Rows from block 4 of a small autoregressive pixel model, named by matrix and row number. Rows with one number belong to one neuron. Each number is 500 + 40 x the weight over its row's rms, rounded and kept within 0 to 999. All counts start at 0. Numbers have three digits each. After the name is the row's rms in percent of the matrix's.
After each neuron's rows are labels from the 100 images, of 14976, where the neuron reaches its highest value: "strongest on" is what is common among them. Only what is clearly more common there than usual is listed. The data: Sentinel-2 satellite tiles (TerraMesh).
# fc1: MLP up (model.blocks.4.mlp.fc1.weight, 1024x256), inputs 0-63
# fc2: MLP down (model.blocks.4.mlp.fc2.weight, 256x1024, transposed), outputs 0-63

fc1.707 095:477462562526524576556555579549455537518514565501467528537478497560547481496488538484598489523493468525497491552461468424441496472475537480478425412487534448591527516475530482492573516429473504
fc2.707 088:470526511445443456473479420505575541459444516496567520518500468472481487522515476456510484451479484489456536457478517497556513532502428456468524542497450491561462613492509466432529461536494477
strongest on: clouds

fc1.344 111:512474468412523445557509406456491507518502466518557455475495521518530495582488529494442464530450559507518532515411516471495557472534499539484516519439469418568586524482497558515453526470503469
fc2.344 095:467541497489532555431540555536549434468476529508518553505572521536479528495514554465577548492517477575526443455467432519439471498494524522530491429492537453449510502491529516506509534404473518
strongest on: main land cover: bare ground

fc1.509 115:524559502548488554469514552466503461474516440487491431478531509488479541495525467562483430494521478408508486456491467465524449484494504489595522549481424514524460562538498488538443432487455485
fc2.509 108:494474474502548563519427543540487475522536474447437446537491480523479507583559576523463510481480527467484496554534496482475457505500503503485529366449493499490448532501521488501546505493582580
strongest on: main land cover: rangeland; bare ground

fc1.141 121:541518483515548491483536538434527539478529584491508468488520503506476521451470466454575426531534575425467518552577532499505580458444472501464526468494551515419603464475497542499464512416513469
fc2.141 114:465526484509535449525501460461590473416519524495522458417453507488495494505507462475456444465485534460476518522553576464479555477567448429456486475474499446480546553523543505488452547560561562
strongest on: water; snow or ice; main land cover: water

fc1.425 102:488481549530571505502491537407518477530503411503495469451574484467531572491565517484414496572505495458484539532487563511479507506506476509492526514465504541518559469534493503510391473583445421
fc2.425 095:412489600529428563513541521564533536393491513493508462512506445534558516465535431553566424600460553472448544520540467544489473479522466477510494448558506464449537431537481485530497489459531528
strongest on: bare ground

fc1.53 108:447556567531566581529549499458528506475489458399605495462456552525527458614398550517569503528471506550494537578475472528527499506546513550512503475454470482424566502517480471490508492414527500
fc2.53 100:501571519437484446523486490522575499614525501521421451441443535420486486494512473443517461477493462448468542503475491515440585468455469518523568489452563447531510447495563587526489499501481458
strongest on: crops; main land cover: crops

fc1.445 118:478501428525538549521543513470476492434464452447526514498449491525540524470471575498528508523542421502465543543551466545496455556604468524618494517399456458509520550533384517509521429394510470
fc2.445 121:591517484489463483479531500506493533488474499494478485445497562461543490481476449446506489454558420468438578553505514524517579465498498560509527518437492487561547514511546521517435495511518452
strongest on: clouds; snow or ice; flooded vegetation

fc1.383 114:469522542440545544543493465503441522525494473531499523471497566622558475468484496496514491464517494455530529437441517499453534498508478447542533470504524462481481470448463500525402487549508407
fc2.383 108:527502502557470460459544597462468450462499492511485512468509485473530505467512451486554504543501507470473442487566601464493472532424467541503515448546476512507507537508451478479405519479494470
strongest on: main land cover: bare ground

fc1.667 101:395532479445582604549507581435582524505499463521521517487510493487532477474486600500525504476496531435487484469457467471486475505488457477487416429495532465480589426493525524477469482404512442
fc2.667 088:517447512524504424535493483608411570531522481528495527554525480465452529413595486520462526424497495506493498517564517498517553503480513453459490508580463570497562484553462521530505480472501522
strongest on: main land cover: snow or ice

fc1.169 092:609571446497483528543428464525520539513461524509432463494514386428468527469504496530498494482540522462482492444511582544503452489480516518545522565445562526506517470522467496501497462431439471
fc2.169 086:446444533553572457454525517520548503488519543451500568496519494536496465566526565453494472605539473449485492459525477501499449564490500451528479521451460480431472463485493487530442505508581500
strongest on: clouds

fc1.96 106:553479524409524465591514435542512598547475523524444493504513521445463544516485532513460463511492517516476536493456495457477603373555510556493518495474479483507604474484539552507511508429494487
fc2.96 113:406512479509573539515521578538549466545473404505538514539475484538512567532487527512631561538522438446513531507452539481484471455490521481470495478564491478494554549476572448501467588460496518
strongest on: water; main land cover: water

fc1.580 123:533524574437535577552486484458541517553532592547504469479510459502484519460467511548461481431528474472453499466488515524467536488516512548561502389521528445522543420499431478488566469485464477
fc2.580 111:459475519515471547537562477421419574500503423536572494500448519513476510509503546524514518503476518479468603468428528424500509488536430518550587486460534510547514492423498464516551479453442534
strongest on: trees; clouds; main land cover: trees

fc1.418 111:502537494469510478522472513458481508495411466474528510473441475510504511535500568476478501505539480518478505608483527462531568479522514461485524514455493572639538510463440499502547503532483507
fc2.418 115:516429539482462395438467489438508520455498520522514507511466496510464464497503515467441517398504499603475472470526510471523496500492557473482559395568513550527480547448493493505517533530460527
strongest on: main land cover: trees

fc1.194 106:442485482422536529539466508533473471516498519540553519460513488551489491473489521464555450469507425519397595557492596492512482436562496478581488458454582532497492370519475504527510468472487480
fc2.194 118:489568448521441569531459440590527508524537584525552438511483419490507476501528488477524439401521543465451501455476494504492526470490498540539477515522480469533521483497432535450499444486446449
strongest on: main land cover: water

fc1.748 116:494485434535577485524483530475496495505480540447445484511440488492450485460434528526508475535521467517499468470590526515526533520539451473460531507544490583552529475507506502456548422469505512
fc2.748 118:489568473426392472526459479523462442519468525490567484456471524557596493543479535497440453492483503560460511484497499498462465557528524571532431509401505521439521496492529530468511446571523453
strongest on: main land cover: crops

fc1.264 110:486465516447472464513430421493439512521449481466451480486502596399591512470501543525507508542472521490509538523394428423496619455487502498463613560405524508572537449473429518480494497532452537
fc2.264 099:469586516435435484478504494531460425465441497528469508564451452500565517449463435490531527527505485457525494445495493505532440506504527421479509467570448536430464515489497469502509493471501524
strongest on: main land cover: bare ground

fc1.33 110:497472445450520542570530418517464517557536587522460471462533520525427482502514487513435492433523551515509503552460526518496576488484463538510558466447556478444469438509463563496478437488509488
fc2.33 120:562454512541512524532553490534462507395583510470510518547507555480457499417509514513513472515524491507472485475561551505464537421547455500484498387543553465485473493508579518508514478472507540
strongest on: water; main land cover: water

fc1.43 110:543445523510480505507522564524528467531513535557501445490510537456473545513512588569482459500508530516500518484488513483528494471513512517463480524500528543480536389571480575508498506432470454
fc2.43 102:550573450543434467533473409518451454394459527485482534450482498483551497532469458442511419464553543563480461492488465537492564527513442499511516585475437513464493534479554502510477532430502520
strongest on: main land cover: trees

fc1.365 021:475536508489534499502526478489549396515471464570435513538557414592396515520469483523436428543478545482525440523459472497461517513468541546497535499461477599442462510524467525544507548470516537
fc2.365 031:633430584483482492451469460482539597590598494446456531464449594311487509508468484494609494483507572573508478484493480491541453500549492504507508439467509528517487525506456460520512489510485457
strongest on: flooded vegetation

fc1.717 112:458464426471593554537484514507495511535469469507483489479533475455496516528473495525557487480546460517425545481458495486445522455528516487467464448510568472499536467594415507489423494465449418
fc2.717 127:475473589489461526451519522537495484499560513522524529543507417543513431511437441502500503529524456551466535550474538503496487528502525532461540581528474578488555469497569532481543472430525502
strongest on: main land cover: bare ground

fc1.278 114:563499476490532522525538528444553522525500492504491472472532460528516500457488522487480474458544492539484506544464467503454493453488462552474537464519486447537469454588529490504482519527451512
fc2.278 124:569516485528514510569497433494489482558480478491451484547441499454514491534442494454538460427566485538500481507483413581476589440445513541467507506595426492494514405540533470504575507451457508
strongest on: trees; main land cover: trees; built area

fc1.179 112:603401442541519607486500494496507566522469501544525450505518497496495518467451455493477467487548526463428499469491491544472583505428499501541547507527512487494553483488485554533453445458497428
fc2.179 127:498541528511524482444464522433485505588537480432497408517543519488463572526526500558527494436478486496474534553494503483522426461432479563465534474448515501562494458526446492493568473521513511
strongest on: main land cover: rangeland

fc1.436 123:526488486424529554473488471473479495492486485506486437445491587539499569530510608547497517479473489515543545546424500466501552409493436474485495444496505460619506477495506493521514504530487500
fc2.436 124:527541507510537447441507526400488492366488553524518521487555503473501556478552555530458515488484434478486527490499520479583502525467493476481476564566466608557522469471513491590528416488460504
strongest on: main land cover: rangeland

fc1.627 114:576486494499500466549551422480505528523505580539448515497478510517487506443510537468502503540515565501528496524522502500483513546449496481504558526527533492461595434486493517548509512400499469
fc2.627 107:467587461488481467499534483565508507447486459527538487411479486463454542425509536498551521489492511454525525447544468524489485490480540439485537443479518520465446505464469476523469505446507483
strongest on: main land cover: trees; main land cover: water

fc1.324 128:509470544512600516534527517496413543424454543530487480437552521491505522466502491505448480512494481474456557516510535390537547444580487553487496539511561535510478411480490497496485468435422501
fc2.324 142:590473519465514466534527497480447579508469478444471521555496549460489482497613536508500539495531459550534463513463492517555581495436494498513570469544516529545539464474441515475474540522511509
strongest on: snow or ice; main land cover: snow or ice

fc1.730 112:530479452553541553420560507509470540497488536474459507493510505526494592446478483515580482579488572482480530482533488535421497508499456505492416528554528420495531554580488472500533460507517508
fc2.730 118:445428516547445505534488475503474482466503477549582508509482476523465460516494550434432514446472534539503459432484445486528520480522497476538541439518435483521499542429579455514525535455441488
strongest on: trees; clouds; main land cover: trees

fc1.576 119:511473529511585517518490500404475517539512478564475509475510489487499476531546547438460516491514433462498532502504538546509498517510479514537570458496441534520592441494472470493510486501423448
fc2.576 107:465455501522524432485434471465499450408467502463621537518526533450461463520478468478519512483514482552448472511541486537541521557500520467544557476475466494522556542443523481471553507473382501
strongest on: main land cover: bare ground

fc1.662 116:491453535459513536497558463461591541536523487562569529483521490531474474448508552530460540487490493534470541522463467513481485473488574506521530408517496457525538414479483503537501495430440495
fc2.662 109:541500574509546445508518497448523500473565523584524401410442530418544577494479515523479534448490493479517556493417510537494470506470516516497553446529476558511463432543444512520515490496472429
strongest on: trees; crops; main land cover: crops

fc1.295 117:506461484514503604533552513437528517534515529543547520498546534508553483526504477568401507445476490498474577524447514501409530432497519532510447423473447470497490433524508575503471491480469538
fc2.295 108:492510456536555467541515506461519450428516489443526484417493550466465479535477451509440453519486503497483523489463550507484434503511503504561510478492463504478400462460545600537485490499475543
strongest on: main land cover: crops

fc1.203 105:506525440488472480500487445478501554541476487517599471482550491479472465466489507461501497534500488474525509570513455491518517457486460559446581513372526476564474519538528530537531395486445475
fc2.203 099:398495544474540560438558612495510465475513491527529519488449479582559492539510538485535532537506501538457522442479418536514433500548526461533472498470496527468463503463510476554549443456472538
strongest on: water; main land cover: water

fc1.223 113:478450561526504497509519556470457504410469522574507542502499507634515478520455507513463444527573554529451519442519498462492497416488488490494500452514572545543513505526535504523496487452488459
fc2.223 111:495597544512471458515516422536475465626533541522498497476467529506503499500449468502497527442481466465511480529462542492470560531463466572519490484513465436503459478580509473545507520572503445
strongest on: water; main land cover: water

fc1.508 110:519512530505492522520480478458449519483422481488476481504524452491516470455415529507573547506512533487584536464472564457404517458467523505450531493513601506579595538501538519468509522467509516
fc2.508 114:511513471577466508500532442470439518406569529457456506524487476492542491484474482458500488408491498485513529462494566540474491539410494542439521537500469525518486461541568466529445488541507425
strongest on: crops; main land cover: crops

fc1.325 122:492465567559473504474534512472408512479483488501504442466496509505519489516492511530582477557503479433501542515489535485502575444496508461494583551416571547513551514518513515496519516490492506
fc2.325 118:502472467459510488524472434513492553519548474472500476422538559503492464426484466497484494466543502514501488479560522530488467479530616481455545509531496537516497537567607483552475485555540497
strongest on: bare ground; main land cover: rangeland

fc1.464 103:502552468529502444531471519503514454510429448468498404451475519490527474498453565526522540445483480410515527459521519476491531425447510557481490425504495494587526492584500509524519512508493462
fc2.464 115:477531538515445468500461528495515497496486515529393492577541454484481488509475423472499456480454516472513463472514489519474550484502489462465496496480454534546486543476545540475501437438495512
strongest on: main land cover: trees

fc1.620 098:527463468492523478535542501522530454507489598493546463503493527530523500499509498551473521498521519437521485519474429499524572588486494537458502507469518474517567431550393549473491482451547441
fc2.620 092:519542498509446455571438459506499549451497477457540434451488492480518477517472511556467454478440562605557506486449492495511503479492484507513503533462443512497461507529447503491501491588527498
strongest on: main land cover: crops

fc1.63 109:544516454523557515483486518477548422442526554534596494494536540485504516539462513480505500416474467518508518447524494477498558594501538513515460569526549478503505434520556436512554436511471421
fc2.63 091:443556581426479488490392470541496568666482486481486456510511516456429556505489534546491486486465515475461474521480430488515507507534444429504515418415395530467490481521545458483548452549439515
strongest on: main land cover: crops

fc1.390 122:505450512564534532523494478464545479513509501475559456494483476529509549607540512580482500509507554489539475500456476496544437565561533497526514472464477534495504445519484546513536440469462472
fc2.390 119:617484444563492503465528553450488476530469454504492486502441561465506469412510430434504543512493470481586460506485528511460553460495526455510531492510486467469508522472515552497450556529499506
strongest on: crops; main land cover: crops

fc1.522 116:431555543487524516567476414459481546501477594446527546503470511461448488434497508502480500493462579488552486521456508494431476486505436485517513389545511547495488499437490508467520476474519526
fc2.522 125:448516552476475568417509565510510490470482434569483511516521454546509517508495524529502551543450480453473476546487460572474406548480528503520487508495401483495455545510480482505445517514473489
strongest on: trees; main land cover: trees; clouds

fc1.342 101:645484414570532526398539533419571552479538485498529488477562500473509522543552544536508470439486484501492530515565484495477538531438545543516516592486569507528538436586606562522495482561494459
fc2.342 099:344458581421599550583545527524510503572578574509497454482490457502499539496515476538492531526513542402491508501490485467506463545564495483504424468478535533437463472498474464553444504481509510
strongest on: bare ground; main land cover: rangeland

fc1.378 109:448394455490543535555599465504572499506478541510429488474458628530498454573479534525450420463510481545442514500497470463543507460543521518538502481544448460531431481467468538508572461389484446
fc2.378 086:471497506468466524523461531553506503547448467484540528513451465549506512492484478488525473475518589478523531483482535533477551506544470457509587434512528468539560524516475500528468437405463482
strongest on: snow or ice; main land cover: snow or ice

fc1.443 102:518482491429473478559513469467469568526474513522473501458490556539510529481536485547385503531435524459485544519521580493549448532573477503500511438436465470525512548463528592495393522472528499
fc2.443 143:547501448612509481531417518534495455461496525476538521511495437460503491550438482418605482485543472560524467465430479540430526518500554479478420557536450536552502511518541509458562505477431495
strongest on: clouds; main land cover: trees

fc1.45 117:503475533478513509533514469536399505506478519455456515468540568518532494518510599589527456487499539510583551552507517451497645466491485542478502536458509518502594498517474493529463513513517553
fc2.45 117:557474461512514574558488424449438535498547478487485514490578577507493528503509542593469508411550528524544470520481511509486455521540586481461518481513475509529533511544540462514544457503550577
strongest on: bare ground; main land cover: rangeland; main land cover: bare ground

fc1.11 135:564519595454568560481450463463463520570552514504446502447522566463500490444538487514473493474479474446493526548506510497529543525483483579521576452540475483483509427473495483476478493515441478
fc2.11 133:577462498511409480529485428464423489481419446532530502504433526505480473460473496534475521505513500483570494512503451555493474522546427533522470518496492525541519543436480434486465557444423521
strongest on: water; main land cover: water

fc1.370 118:467498502442566591557548555468479610504465582511487510504458538481507443493480524540556537497501529492480528546443460453458486538511481456491502434502537528525485557476459433474497453452458502
fc2.370 104:539554515486429484439436459493504460491517473535514573552532457486485519494496471507471454478554511504491482510478453533462557490461482504488522555430467527547567524505579448502509478457507431
strongest on: clouds; main land cover: trees

fc1.531 112:475487535513541514513518482506554523493481481448502532480503546546499505499530525512464471537491500479486544496486492494472549512531454469529495556493448475519409442517568560490494462576498496
fc2.531 120:421465495514484499460528531463503484551570539530561465475527511617545490527526552526451540475458558551525518469509393526482456565507477529515443523454581574438443492504455476499503388506520496
strongest on: bare ground; main land cover: water

fc1.554 106:445526530478499593454560552443492467473511525539587497480463522611511487491484491473493459487521553508439522547516528476503520542505492464482524461495567458432513464448505489523541492458529406
fc2.554 093:518504457511542476484428476524449520521531527513457534497511544500446518490482528500436455420491496485516547496563508499494560629482391510521497451511437518539473520544504501581455488475508516
strongest on: crops; built area; main land cover: crops

fc1.166 105:473488538478500610462450516474529487530478523483485483489477579470480519485474528526459501470491550531446542564501506543464522491485550529496576480480487536558538444499494507486470432492504449
fc2.166 096:488487521547440504453491519488520478451470580493617453517505506536511471548499479522522480466520522500397538504516503494510453489440501424489550464506516528556498482563507509503518466558506520
strongest on: water; main land cover: water

fc1.408 107:510514488565524488453486569527524461541499478540432484451480604488512472449503457507491534492523489412444490572501493364488557470512517498491478495469543451519510471588456480529438530526504402
fc2.408 121:525599477517470487447542474497442518361447515476507532524429432529510497515474546469504458509500466504471469496515516505493478571497537454517422483487449576498457490506542523528474455481509442
strongest on: flooded vegetation

fc1.161 110:543479502534512446495580442489520506518524521519569511491495508528499539422456512481542460532509487533530494518470531568466584448478475578442462467512496500501564525537462474501514502472497484
fc2.161 095:524544474533469482552541435487498450528511472478507517560474470470519445523519535446506459495511501555557446526556364651498488488494456482454464519519477547506506468498479456494533501535531575
strongest on: trees; main land cover: trees

fc1.207 106:511491547402598461587469573515569472530472424515449456464510515465525536447475567532500528492521492457568498489503557502512483507497499511506514463454466463477608516478479477526468514524476468
fc2.207 103:482513541547511450490445595471546507391529469460474502571509455437479495526515454541535544571455536468462472495508586519566542533468528453504567461491500491490602477490515506514469554441424463
strongest on: main land cover: rangeland; main land cover: bare ground

fc1.536 104:480473542424505568576454588483607522575525466483417463514502470467522508506505476540441503486491538504454522539438486489456515435496444526445591450484501480523554495482502533468506481502531448
fc2.536 098:456435533488530537453527493568570518476473467504532511517518419541497470543478488478517533523513503541462532439471478524487480486616552550521534466531521449466473475441534471536559517407422552
strongest on: main land cover: trees

fc1.66 121:532517477553536452555484501559528499435515459470453491421567551447502461480491521494475476531452532451510469490502479466479472489496496521507519492518527486528444477503497611472479477519478441
fc2.66 133:526534522533476482550432492535461482494453476494531471483515513494485546418481466507454462464477550435532502466520432448448492486483471481490476487514441590520442487512494516463472479490475506
strongest on: main land cover: trees

fc1.206 119:534462521541530527522490481513518448411489467444539489465551575527577587526606458515518534481500519512431471541483463483546460481525482514570458514440492456535445573511452452481534479571456483
fc2.206 114:497464486508515528483504503525546510532530517428523402391564507513487515495537438466469497484457517510409529529494503496554466436508516593510512460494469465547427546522461497535555511554488505
strongest on: main land cover: rangeland

fc1.634 120:575541460473556546498526415488542491458532497507550467448557522524462514492479444497589511539483482473483581517547500484501477451471476550538524509522581473442448460474485480529419514579487476
fc2.634 119:511516441419546524529524477450514522538487565511495471461506479521537544504528412528573483464490460515571476462483513542550433487475476520488500561535475512509430536487403450510442561583498482
strongest on: water; main land cover: water

fc1.279 094:485518550483462512430436498441419459466491487539450455496481481511530530564530496495488404575528554485526525521448500514490457559519481519582519479449520530476517452475485508617464534435493537
fc2.279 104:507489490471530553555507518560554497567559491425586486482520483460417383427471439503521545454485490528508439493516550556423526475449516564419464507512533458538503501539488483411513505522552474
strongest on: main land cover: trees; clouds

fc1.116 113:490552483568525518481592492511406540435426472454476533447466528496525488387514476479546485631449471444498497508495494462446493505533450475518525518530444485520466543484481578518470432401496459
fc2.116 114:440492493480475440537470538508551427523496491399507436512521523508521478580457479546478521471473483554445495557412531532556500467490532480506587477408519473470512554526594554486486528550479517
strongest on: bare ground; main land cover: rangeland

fc1.21 119:436501489477495525480488431494569520554462478506572485471470442466468520428508515574455523493463554517473532522459558506470440475533455500536539417478496542538482449551477536483505474514463487
fc2.21 120:430506510506456538522515476481495453464601493524534511485435456530546530518564454498505497499463489512523549417492530535557411535532547484507477533543446521464485508472534520517495467503513464
strongest on: crops; main land cover: crops

fc1.49 110:525593498548476482473456533428541561479488483482538549515539558417528511464473538485482474512504559538510496509510477501450504479445528487506535576480546509535515539526496444502537485469430498
fc2.49 115:447549533487496523515525552566482471411504490516454544556441418537454512518546463526465468558474571484440486511467499530533486439532493526506419415470484500480505442506513442561476542445482441
strongest on: clouds

fc1.81 102:476491485550514512460476474540522538467466555452498489485512487490553571458489521532542463545550495511479500561451443527432489516540485483535581459483485463499481480538513515496538425516447505
fc2.81 101:540562488505394468444488467501443495424448494494410538585464589511491459523461532470489533446470525517475467561475444519513494518490513494471423506515429540531481507517511449454546478468455467
strongest on: trees; main land cover: trees; clouds

fc1.41 126:550483535501551445507537539495464492463543517481474482411461543546565476465492531525455460521488501476486519538412520412537526515548484511472486527488583502518478383477546541478520499564440462
fc2.41 132:582552502498488481465558494462432575454534528501546483442433494469504500471496581530488478526469523458554510534476501447480562560469476490442530559479493540521546509464453521554414539533474456
strongest on: snow or ice; main land cover: snow or ice

fc1.670 105:564503498514492520527484538458481436484455479561478491521492519498508520470480513516486418494529453574487487497476518485486519426545550502483548524494562566525525472501423479497506536435432561
fc2.670 104:491531456541568505456463470483513563476540423449523527424482529475494455485493533473496535446497444556519461452533441533532541524528442534546517470512465463534429529491535550533494473519525573
strongest on: clouds; main land cover: clouds

fc1.553 102:522519532511525521519486462498484540518517471483506489456486578544515523525528516516524474530569490506543544561404538437490476495560501612538502518516517436481555432542492542537482435506468461
fc2.553 100:511422526521450523592445486495420503414508506483545485500511487472510490533540513545441532518490479524586502452384570451552570507407521533458438576493509539583542431475512461481506506502452496
strongest on: water; main land cover: water; clouds

fc1.50 015:454474504467466453462550503445499491495502482509549512558478415453474509514426431613524506446565545461458441508548515569470502513546470483483489530500510501506516535478524554477478457484463517
fc2.50 019:544531563556542488481449477533511446451666535479574528450459531474485510492545511384434541532434447564547532565429462530444473470544538517489553505544527527469493493470533480517509534492454476
strongest on: main land cover: snow or ice

fc1.271 107:489451434491497571533461576459510485485540536500501505488536490498480494500549597506449465522545466459526493531555536513494472481589488544507529422447593478560472466532418513564483544505449505
fc2.271 108:546503516486495519458474471463516484448504522428538473415530485536494515553561508538505438439431551536476502536567519553514495590536441502518460472430516545526498522514517510485519505634530473
strongest on: main land cover: rangeland; bare ground

fc1.317 115:492491422525516532459499393493489442497463538546518468439569593480502489524489522529458494466512497486495528503534498449451581447498502497495583494491506530554521500530529571481489452533511539
fc2.317 130:482493433455538483431539405460503511428541514529593445485500573459474479436496496513461521470472505424519527478464507471515549482559500466508544457471476462541470498438507505515572428503489482
strongest on: bare ground

fc1.180 112:511467388519566491539551482536502459475462472527425460427559548537505527504484482538490444513536479507482529534477598458529501396593572565503458478437456547511550524583570530504535466444460441
fc2.180 110:524520501509537516474434494518486480490491467451523449442452449468459502475537523587479467397513534480461489548557484468535543465490504568477439461450458583574472476540460408486549464508546497
strongest on: main land cover: rangeland

fc1.718 020:533594523472579522432483429546414474500518471438494538559476499489445472474493445478498506465568477552547497499451473547501500529462484532491489497458532451521500566503460384545440519499469502
fc2.718 023:411458518520435429569511495461623462447375493554446467456497515453509503465503599611423459513513489517480464437508556479425488490494556542501503510488383496516485481504489512504576534552469468
strongest on: bare ground; main land cover: rangeland

fc1.710 109:491433496456538580508477524444457512469525600544443520534463515505507516554501526495423517509485557491441514493473518478485606474429513517558475419530501427522586453475551478535497507449522539
fc2.710 107:547560475509491449502455492494526563436476524492629460469493453451535494513477519471516532462514503499473500496439507469559523442440491545532491559448454504552426491469495475523499499504438548
strongest on: main land cover: trees; clouds; main land cover: water

fc1.747 119:508499548476523590502477493465530530533539489547506483457545500541491487516474563515479505488493548452415586516527544507530487472492558577472560449498533454520542465500551530478492496542442486
fc2.747 132:508500469466456547443439404527471570520479586541552451536501481435524521478491450526549462469532508435479538451465530533497476538480594411544512527466504561527538521511472525476508526504509480
strongest on: main land cover: water

fc1.716 102:514517558481500554479469492492435506545468523503495480472464489500506520529432457517528458418564471489483497541498545461490484501516494522549521420548492442469482482592436485573516498564578537
fc2.716 105:608546530525456504503464537527486489549517491440506523518435457497503477558482449501485492474539457556514440542506500475556502475477546533481432593552488503489490448507479464501535527608547457
strongest on: clouds

fc1.80 132:522446541532498596454523460493508488485453504502575487506514504488500497489505501514520514469511566527463497512455458498457499431529510515521560486514480505481492445598468502511522401433472504
fc2.80 165:434446503501529483532533546442524482447480572533595494493506528407442495420554492491473490552522521476545521445483530488527510511528460477462509425538514524557488567525528503464427548492488471
strongest on: trees; clouds; main land cover: trees

fc1.675 118:543461543539485484594500564482515412445528510521512509485487450543539483531421487476521481619535499484461510461493557505452473484499541541494493421496567495441579508518500557525491509465469472
fc2.675 103:470483525531562451444524423512445558477595499487462526412506468482553509407487546492474475460467410485518604501482473483482578488501521516477607485460526527463559529516497545514409499544458497
strongest on: main land cover: crops

fc1.665 100:505533531563483465448489536477486480436489484476432446478487490515517486531548569523503472523469536514446510522519471459607443469516455469513472506510541619537479476476444448526497521502489498
fc2.665 132:572483489542473497606491518569448513487521490519461490529528548507498488478410484508536526569500494483575495494468528478439491503463532538493457510485442447450519532520581518482526518470479500
strongest on: clouds; main land cover: water

fc1.631 117:522481500490543537523500541449443459434494524525599514490501458448481442473487471453486557571525544494472440553509514466533491527541488547497464484504492563537534524489541478492549403467437417
fc2.631 112:377516557455477533478491490528489467604586474454431496497488550540522547483510522550515492480491494492472515473511460482468515435583498420531527422446552416502575549478455475551549561503532533
strongest on: crops; built area; main land cover: crops

fc1.528 120:551444475534565522539499440477520485469503477473520502449487538506482484487478508541448483452534527470530519505472495428449516507547467552517449468450539506509415422463526560535504462549435478
fc2.528 132:383497518490510496479471597500464508595462454495497473536472525605544549525440536520522506447525474510490489487450507436478470459484523554524499438496524518443467469528533525500460453490495524
strongest on: main land cover: water

fc1.737 105:479447473485532572510576528493494460537486535465498499446509568544556526439483535499493481502528492465457530516556575492455521478538475531514452528457556529531501445591478540460476473522515488
fc2.737 105:536431429559450471454433444476507500410502491484596457471545574503461457435575518558498499463496524547476508508534483487512484506498553533498468499514482581585518502549504498472546499577521481
strongest on: main land cover: crops

fc1.86 018:494479494471543430550578471493545449537453511570485542531647428550369517434474505469488399526503471511470518518451468505547464456528481460493519494445512596497489478417508459553452545489503481
fc2.86 021:574565540526485578448520522453466571547589466436445478447406612310659519591482447485526556466485515546461479495521530524463460475504530546533545508509459512524546467495496457523417502500493485
strongest on: water; main land cover: water